config.toml
train_examples = 203450
image_size = 32
crop_scale_min = 1
translate = 0.06
loss = "l1"
isotropic = true
mlp_ratio = 2
patch_size = [1, 1]
layers = 10
init = "kaiming_normal"
beta1 = 0.9
beta2 = 0.999
grad_clip = 5.0
Rows from block 3 of a small image denoising model, named by matrix and row number. Rows with one number belong to one neuron. Each number is 128 + 32 x the weight over its row's rms, rounded and kept within 0 to 255. All counts start at 0. Numbers have three digits each.
Before each neuron's rows are labels from the 100 images, of 14976, where the neuron reaches its largest size: "strongest on" is what is common among them; "colour at peak" is the nearest of a few named colours to the mean colour under the peak. Only what is clearly more common there than usual is listed. The data: regions of photos with short descriptions (Visual Genome).
# gate: MLP gate (model.blocks.3.mlp.gate.weight, 768x384), inputs 64-127
# fc1: MLP up (model.blocks.3.mlp.fc1.weight, 768x384), inputs 64-127
# fc2: MLP down (model.blocks.3.mlp.fc2.weight, 384x768, transposed), outputs 64-127

strongest on: text has "red"
colour at peak: red
gate.314:158100125046078128095072174182154135130125109144159127127115073108118120082106136181122108148161092125120142094152100073191199094079136236091070115147123145129135136084140121097118145170197134
fc1.314:122087107125072140110130110159158133095135132129159156126148189078118146116190164080137083145148122121188147075153119105133208104129137174115088102126115120131112111113138178098077157151167145
fc2.314:203162098209104188160143167109132117151122164144146138113179119053115136108122129069135076150130137181107124121138117169095083064161123095118121101110128128158129145135095105114227093122080049

strongest on: text has "blue"
colour at peak: blue
gate.166:222115163127109142108135126133131123159107086117173124099129041142134141141095148123095141168116133160101093080149138116189151106072126121104160106161133177155123146170106132160166131109114132
fc1.166:143071084147133142132066136138101123101153083142188105172121142139178132151085154167108131014144108094170116148116157177151168068136074109145120122126128128103202177087173162070145169102122057
fc2.166:108072094180061135134183085157157140138152098119128086153157180155115125080102132143117132118168127072125108098112140168138122093179160155110145121109137088116162121089114092119143095148092115

strongest on: text has "red"
colour at peak: red
gate.748:123121170096177147133119106132115147131099111141122075160127098126119128137109079161078061140076085173125159106161114078132119130058092191126109190093135136158119108122112143122175165175115135
fc1.748:131167158121116217126032149133093120145116163138091112138103184123135145126128083148087138125128145181115158133102119119070094158195092144114148148118113099141083103157122142147121098129118125
fc2.748:184101135126128088104138166104174140101102163146126115090123136195104120094120124163098103146086152070136140131108122173161135129163156104150133142095137125149131038118103141071195088114138140

strongest on: text has "zebra"
colour at peak: pink
gate.638:158116145188119156151071165149120170108137075157129119106134067139083084125141130163142124090100146091147154059117137072093106126127135131171111143130181164104090170099150087116170125133121115
fc1.638:077119121103102166188100129153122203106149145166120092102116136136053128141118097126111087133123151117145165113096098068124075093144148135144167139189147126116157138152185072083142113098135137
fc2.638:236085101154202128156195153162123152151119118185146097094123137177131145128110133114125094132115102198150126154086108082072103105141134089133139161103115106137144138088152161080125123169102113

strongest on: text has "green"
colour at peak: green
gate.86:131139083137118102159152101102128124125121106178125114151094145130119106140097108118103114106112074090134097146136093125128124177148135132126141095141112147208134126177121123079131157141072084
fc1.86:079124114110145112101136111130130126104149150144131145098130131101148152087139112122123178142092108121064120073132118137198125118120136121162045145092089114121131140142162139148116183107145144
fc2.86:131120172188149135172115106109144115109154120133130172134123139134179150147154145128111157101136157163125145169107122093071099113106116133134148123148119119108136183146162127077116119164174009

strongest on: text has "blue"
colour at peak: blue
gate.732:175127187128126120160107161107077139151087109167130084139148118166134163089083133081133058154130171154094151058115093121149140091126129155137105145139093111056134136158087135066099113156128116
fc1.732:199115110102139140068120110138146150158095142170122082148103083101108171148147130151123174062151154096138121103135166108146149103151078125143114110195124126155159159084167097077167148086071109
fc2.732:065093105158133134137162138145137162170121191084136136082113111151076169111136087191116168124168145094151182112158129171088125162120152148158165142139158099107179111122140127058143107125117173

strongest on: text has "red"
colour at peak: red
gate.394:178109111079060121122120164138155131107120146127151117150120105123085126066116115131079079177075105206145122086149097090163161091154079219135136163088097089172112111091145168137136169134215122
fc1.394:199142115127096138119137093132164096117133065186117165135126149114139167130128162138171136105119110054160080167140111157100131204159127066119105125177161166117166133190147113145095075140117131
fc2.394:099077101118127165140136185142089150143103057113126122129142113150112086145142207165108130109169071123068143140139178154189135109181111154125184138152126085082129116089149073118143162161141046

strongest on: text has "red"
colour at peak: red
gate.388:154136130149157161174050229126121112144137146088147131170165045128113148126108084170102115131134145130110141108133107140127129099122115179161121114158139075126144154118084172152173208121112115
fc1.388:155109120090144117080162086156129151125132138113161125103106142139099105097142128062173163111108168217123127091106101107107130094139118136081166119119130112140127088108152127149165066107131177
fc2.388:126154120064134169098093032102154112121109142143140140152122189138141171137125122159120108125124198113136150178108111137081180172092117129116130081142101088109095107105115107197142064159111126