A small image denoising model, trained from scratch: 32-pixel images.
Rows from block 3 of a small image denoising model, named by matrix and row number. Rows with one number belong to one neuron. Each number is 500 + 50 x the weight over its row's rms, rounded and kept within 0 to 999. All counts start at 0. Numbers have three digits each.
After each neuron's rows are labels from the 100 images, of 14976, where the neuron reaches its largest size: "responds to" is what is common among them. Only what is clearly more common there than usual is listed. The data: regions of photos with short descriptions (Visual Genome). In brackets: how many of the 100.
# gate: MLP gate (model.blocks.3.mlp.gate.weight, 768x384), inputs 256-319
# fc1: MLP up (model.blocks.3.mlp.fc1.weight, 768x384), inputs 256-319
# fc2: MLP down (model.blocks.3.mlp.fc2.weight, 384x768, transposed), outputs 256-319

gate.394:441489450454552468372502536522406510448385498497478507390571472498541516501478498499468551464529466444517535598496534518451470498515505555525433485542490524529568532471389465563525540488549429
fc1.394:459572448528514519557491469623512514570573497546505451648476553505544491415452474558506433488457502467500510557441468442463493502502459489491618514470441489453417468571501493499496466559478528
fc2.394:439475433522451471481532528529526484504483469488470480461460522525526464541524549489523427540485536514506530488460542531460451491478464505525536584468459442534454484441449381478494454587405459
responds to: text has "red" (36)

gate.309:455503485429514565468520438501570497452484545490541493496564438498535501559523468438508503497431434436439476525491510350603584572456468409499450523496526460476473502453549494549550521582522529
fc1.309:411463540507544503444467538531586506530500516565535513495521390511523454595476462425512469499431490519403543520438446487509626559452504496496430580535459490488490485462518504559450509523486552
fc2.309:502495545515548556433417513479482501463496547486539499484509460427481522509470485488494447343571614483495457396411527505531557404449561527515524443501581484480516464544432376539498463478468600
responds to: text has "zebra" (28)

gate.569:489428467497513484532435484471459476528499496482450420457449562494521581515395454466418472483609430516555495499490480513541545510498508442511485481533602506477559542446544513493528545589494555
fc1.569:436508502477501552437524474493451523493465488511490524509524410598485524535555493424443460532422479521518461548488614521466531438502565573482470481457413437550517425536445455582595473485593422
fc2.569:451538552534521476407425420492582504534553482522551495566480508464508540433509471510526487545508434496529505483494478525502478574530540584516482479580417468403492501467604368542649485494415526
responds to: text has "sign" (25); text has "red" (25)

gate.10:586472484542578539503542550462419512473401437530406569445438545498488571532507449504540515475554524567531480506569463516497505531583531519500403439489529480524600499475487520461434508565532542
fc1.10:494559464554460496523486560483457505517474420481455487524475507544501489533524512480458481497494520537506519457461387454528631502507568467471543468507539471521475468460561515531470527520396478
fc2.10:439467432516544533528522525560460457544510397464495517494540485457543532468520437463566519512534462472470515581554544488420479483572567476444508566503529570562516517394524494482569496511480519
responds to: text has "red" (31)

gate.74:506503608508559543368406535493509476537524616581469578476447595427475530469476575536509563566540429487516572500467400591510404551541497545527422508533541494598507520498490482478568552562509558
fc1.74:466483514448430492472419413446518465541358514508424529551546442471541539545589522544435529568493496513518524555577492566508456539495461571503503458568485525604476408444500557442518442503541506
fc2.74:414469508528560483481496584494499506474543506501502557613512588479526519578493527546453576557479495472493462491603477492509542484481470435463500457609487506475535492440520550423517464443435481
responds to: text has "sign" (29); text has "red" (25)

gate.764:586485585532462425553532458445532492572512501524575596458524551487515558542482445463414476508527430547520484542526493486518603567502464450484554487471533418448556469506526625508514486448500577
fc1.764:469478499464530539515537567525514511585494544506548522471536459456501480528472554508417387439533462517519510489535539533521508527533370499529534512388423468423487518508458483495542510464494533
fc2.764:417508422512409516551608508471516521461449591497463498428517386511463490603545519523470533503456487546526571538525468478509452441531485545504501560604436480357490498412516506469545410506465595
responds to: text has "green" (32)