A small image denoising model, trained from scratch: trained on regions of photos with short descriptions (Visual Genome).
Rows from block 2 of a small image denoising model, named by matrix and row number. Rows with one number belong to one neuron. Each number is 500 + 40 x the weight over its row's rms, rounded and kept within 0 to 999. All counts start at 0. Numbers have three digits each.
After each neuron's rows are labels from the 100 images, of 14976, where the neuron reaches its largest size: "strongest on" is what is common among them. Only what is clearly more common there than usual is listed. The data: regions of photos with short descriptions (Visual Genome).
# gate: MLP gate (model.blocks.2.mlp.gate.weight, 768x384), inputs 192-255
# fc1: MLP up (model.blocks.2.mlp.fc1.weight, 768x384), inputs 192-255
# fc2: MLP down (model.blocks.2.mlp.fc2.weight, 384x768, transposed), outputs 192-255

gate.189:533514478538544467496509446488560501477530495523512489487463557522601506477474490503473522551484447535465465495476460507482508467399505483505523483506492488542496507544552417553442444533551508
fc1.189:518470479455497476473490514456563533480542448499470479445529553568505521526498501550523541500472505586481502418524476443508549513549569512495534540549481474496482541430513530470476475457444509
fc2.189:526497463476522476597544532501551515418508417457572533492595497460469445529528531479454519471503530495512496472514482519491591504500507485530508507493452568469478469467520578542434500476472474
strongest on: text has "yellow"

gate.88:545486501461507460503478509490511512513541542551513452523469460528493545490530545539529615511458508425496495464446511431524458507525425563490543465566464510536463518499535492472450475542509512
fc1.88:470492457491492454527557458526496581486524519535481424445482488493542428507494499510521488497446465545475515510416539458447441525514537461501471451473463535489472493457442491536566462461506470
fc2.88:481569452511468498472511486490495438434527534497479533412504449386507486519571466510528498437464474489505529484493493502510470517507477492516497481491529480453590526508498471563485495569457471
strongest on: text has "green"

gate.547:537540511601456491461470472539492557508477454405388521562600520500427504488485496526496534529549605524444490532541496533526532468515488491511530513451412485523534551446445425477513441511506492
fc1.547:503501504540510448518510520467525514514501441525542497403435527465501489469493487505502442489469543503473513502480509469502535492487546477508482441527572506561498474480505523586495476520525513
fc2.547:475502439555511486496487533507534492535490454525504507459504437430521508483527502538532489516448526514557484473469501487504520503483431436507503452500518476548420516460566471439407520500504533
strongest on: text has "blue"

gate.105:522485538501474462469524508494610502506546457518452487565541480499458509488471514511522517453524508533515519509424465539474464525481463562503446506486447563487476480360482506488458507546494523
fc1.105:484509525536520440461517522518494554450629446478484540480508531518543515466506485425440407494469446531499479565420467570561499499568508480557494487472492573532516529404495604523558466512454497
fc2.105:459397512526485436462531506519477542418510496501447527563523457535500492468514515478548516465561559482527494624438480475514460488525558529476487517492498459545461470444478509504519483465478455
strongest on: text has "blue"

gate.766:526492529499506508495524453500570539500433477500472478481495541536464513407514472476536506529612496515498506517542551508511528529486477507490546488519518537503476495539495558528503500541512543
fc1.766:531490455569492473541601422496511485479499430462526503505533513465526528512528507510516477515499491540498478463508470476453503512462452486543479531517507465493509474373510496500497436488512436
fc2.766:464467485560497481552525517499499533485484504448511511575541427484486443490485476440459524460444487523485480477481534479514447528473514491478470502446494487495488468428524495429507501488447518
strongest on: text has "red"

gate.680:599484501472498495510519606491486513441587515497557499552505547563496522323574514479510496549467494509451436490479447491481594549518528504575513541473470469530496577423489435471504495503487478
fc1.680:490491523517521443533469496490480520565496548509477521436482473477506399492510499500551539518502533445521488461543501494566515492471527562473494430525513502566533467580501506517451493524604527
fc2.680:465495472500502512467480525514501468548538478523484507499521550401502490471494512525555512515485480506490477478515517468522471529573451478495512474513555546455504512588473560486493517486552474
strongest on: text has "green"

gate.394:541523450489505432362514497533509517512520551515482493584562485501356562468505494423451504483525473554521501528533470489540525493481534515564458545526451531512495470436479494517508517526475504
fc1.394:442508497462495523490495541489499521515512497478577500487535512486505501494511501471512471500454438526598521546494515531504538477495438549484512582547487448511514512519636485608508539504503531
fc2.394:492534504489490456569514582496504503486475502452496497484451464475441528531517556592489511485479487527463465504496506428518447461532488495482505505486501547559539452522541509493447455473473513
strongest on: text has "blue"

gate.757:567551463525526548543522476462488479478476507533443475450518399526512573330556560509513426523429496523406414475504506477505520519502484540511496529550489563533438545507522590523480423503523539
fc1.757:499524517448549547488509405478538481483447479440474507492485454473520519487492537540488544436455471467444501552477485546506504526490470446548563549491518487482478529400581494506505477556536470
fc2.757:434521500500486539520504447532515573491544470471465462520489470505416518480536474507557510469497524474572543535494499478517509535522525456529531471483516562582500565493589461514485535511528518
strongest on: text has "green"

gate.509:504512498526519529585467535506482537467487516489480471537431476502611488479503490659477504516436529535498415531480524455487440508509463452491491430486537515513499505540476448497524502491511475
fc1.509:495443477597496520519497475473481504485490504476432446570464515494553442500481464555482495515446451495514487463525520471479420492549477448481461394497507542482465492480484512472490532488509469
fc2.509:539507422444446528439476519489498536500472506460500531517435516458465520510562520532411497479494462495486499490473539462449434492489468557519512526507508525465534454503581495482327505532494520
strongest on: text has "green"

gate.47:499532461523475510417447589521510564430486530442492506580543587476466611475501435475500566517502482528516522537548480496505534490542576494498519591534461510542482523518523513508465567418459497
fc1.47:502483445541472498490502474464528479527464519508428460529469471463478498493480530498524542500514538522500489423438499451483513479469499486529494536534574468478492525468565514522496402524491456
fc2.47:558506440497549502434464503569567556461470455461459477509544423509566506495506481577533486501524412431507551515435506520538538506531469529407510500521521488576447495580503556486456516569469477
strongest on: text has "blue"

gate.705:547515512566519550505490539474462566485457454493441497546455474469599497463502487617546462549483496508485486516504534513484519461507444502505488474484468562508510510480492481455545464504519466
fc1.705:520474482468506489446522442499500475466475464488482523571488434470495478499471436535442516521534519500476468414555510477536425502476501454510529425482509537487398465531493495492461471459492492
fc2.705:516475499503501485562471501501484591545504423492590488592574458533456556471527518501469523523566502567558474476521495480540474523475467511458519533549491413484479492479449504515510503448519515
strongest on: text has "green"

gate.733:562522514431516523447474420486520509441511501579490461486530527513387546481490489450544485524503479531476488478570488465502498533549588509533494528470518423489468478495513513510547479518547449
fc1.733:473471429490491541498605498551529544518429479485608516537483459514509494467468486505507521529517519478560507551474548534436531474528486436477524576546472479488571505533619571542488544525506530
fc2.733:569567502441478574534486499465455545535561494445528459550512486515468565501545514572507481519499485490520493475562588537542496518492428530510466530458564477452495497505555469455458572526534476
strongest on: text has "red"