A small image denoising model, trained from scratch: norm layernorm, trained on regions of photos with short descriptions (Visual Genome).
Rows from block 2 of a small image denoising model, named by matrix and row number. Rows with one number belong to one neuron. Each number is 128 + 24 x the weight over its row's rms, rounded and kept within 0 to 255. All counts start at 0. Numbers have three digits each.
After each neuron's rows are labels from the 100 images, of 14976, where the neuron reaches its largest size: "responds to" is what is common among them; "place" is the part of the image that holds the peak. Only what is clearly more common there than usual is listed. The data: regions of photos with short descriptions (Visual Genome).
# gate: MLP gate (model.blocks.2.mlp.gate.weight, 768x384), inputs 0-63
# fc1: MLP up (model.blocks.2.mlp.fc1.weight, 768x384), inputs 0-63
# fc2: MLP down (model.blocks.2.mlp.fc2.weight, 384x768, transposed), outputs 0-63

gate.509:114126142140117141137193125140173128102135132123148143117096102131126113119130176184165098139101119125110143142092150145126084108138140111114128119148137151160170150159128150144095108123128131
fc1.509:139140110160118142148146132121207121117115119074130116108105120103097105167115157185160112143094135134089129119095173156145132134162144130115158148127132122135195129132131152086085140144127154
fc2.509:121098121148140068129153103164163141166139158155139096104126092153102146112129152110125110158138125140157142151140131112151120134122099118124110136149121097111132108136127145135137130137140113
responds to: text has "green"
place: top left

gate.88:134122146170137140097152146106136117137134147104106153091115126105124138122136126135154112119123122153145120085136124128117131105154143113082112097106132127145098127216209125145135116134132156
fc1.88:155152118105145119130111134129144180156059159100177147111147104146103057139107125126153107135118128127119099127077107114129140062179133137104139121147155120152120175160132092181173106114137143
fc2.88:143120110168137080103181124109153134125138122090107114156102131137059115115136151113137133128121123138170150122169081117150124154098077120129148164146129118165129136114161106156124150145128176
responds to: text has "green"
place: top left; middle left

gate.189:144181114147156112108142125114129112144187126155179109117124159112127136091144132142128151134129119118120139138198130118126121118106131119125110064124160175123089117118141102113192114122115156
fc1.189:170102113108096100148171137164132092122124129112064101166093117149130104143121099062120123144153114126139135125084115132141137109140135110095123103138138135141133176129163106127132071140143129
fc2.189:148111125142112139126151139097102136153139152133125104116073114110114153140157156089155112123107118116132152133129183107108143149128112096128099104093148171104092168132145124143159128135119147
responds to: text has "yellow"
place: top centre; top right

gate.757:137166110145118170088118146151125153126167111121087164124104144126151113111113157158136118140108098146149118113132169137113104120155100105152186111161188110130172159130145133099155133133114104
fc1.757:153131111165145147111130137152120100113175088122163128124122125123150154105118121146173127113162108112121064107097109123152135121128116150132094116136123165091153151095095100144112158163135162
fc2.757:138123144142104174128117082156154136138119135120130120125139128127119165103137126112123109159092170079126152083098112126115114125164122132107109097125098129117137151137127162156098094124138145
responds to: text has "green"
place: bottom left

gate.766:151168135162135105103115120170150106124115125120149166147089139143104113107096125136098204132121097154117147119076146136167143128102126141128146127123147126125118158097139121140106148128139113
fc1.766:159116148146128043149106124141107108134167116110169134070142134100083154100144183144169124117124131182135123118141154139049122177149133114108149134099125162054137130149165118115094114134129126
fc2.766:160113137127152110112169127158119150130099132125125117071113110122084132153129123154118099141119133142132132096136170122087123137126151186129158167109154156119094156235158145104136194136184090
responds to: text has "red"
place: bottom right; bottom left

gate.105:118175106103136120115103165156165127140114149139100175142145137100198093117125116126102145105144127157154090107121165116067145158155109124145139173123124114104134119188168136156132148108168119
fc1.105:113127119120119144138073101159145131149141110093130114089131135107114101117112156113125106143120117161122168111144143110101158135146163156109198140128110092079090125096099104120135109159151171
fc2.105:188145149108129145151156122156097142130162076126094144133102119126140119148173140062137137123075146119144152146105168127129154172143131116130142145099120162164097138113156184110113075111163133
responds to: text has "blue"
place: top centre

gate.69:120151146103150133148155105144153131117116139152147122137122115101121138125123193148111108130137106147143099112104155111119108107105143112118113129175183164178128118150174108133096176137107140
fc1.69:169093137092129135173094117143098087133142134107104102206136124113112101169118129083110128129090135124157076107157118119122159151146105145133129144123142122128100099156145150122121136144149170
fc2.69:133109119128113116103154105176123158129124127115103097150114103146116151099128125124176136164183122136106124142132120137116167152108188103164129121146104140140152121050141129181129125163138147
responds to: text has "red"
place: middle right

gate.188:143124141096154075127170133149171130130148126145173103118153144181128151120143178086080153113075111158127048137106149107133106115120124133123116146141115103126102092153142120141113141136114119
fc1.188:100115124119113122108142145084139143095143116134173154105105124163130132111127134111141138123114121100116120173076140131126106101127135125190065108093138073163136194162092093156100208130093131
fc2.188:135147115133130117150104155125146082128110133151089142150151108116161145138144144173053136158161119147123130074138162150169108099168121129112124131151126140133110107109173102135108118114153150
responds to: text has "green"
place: top right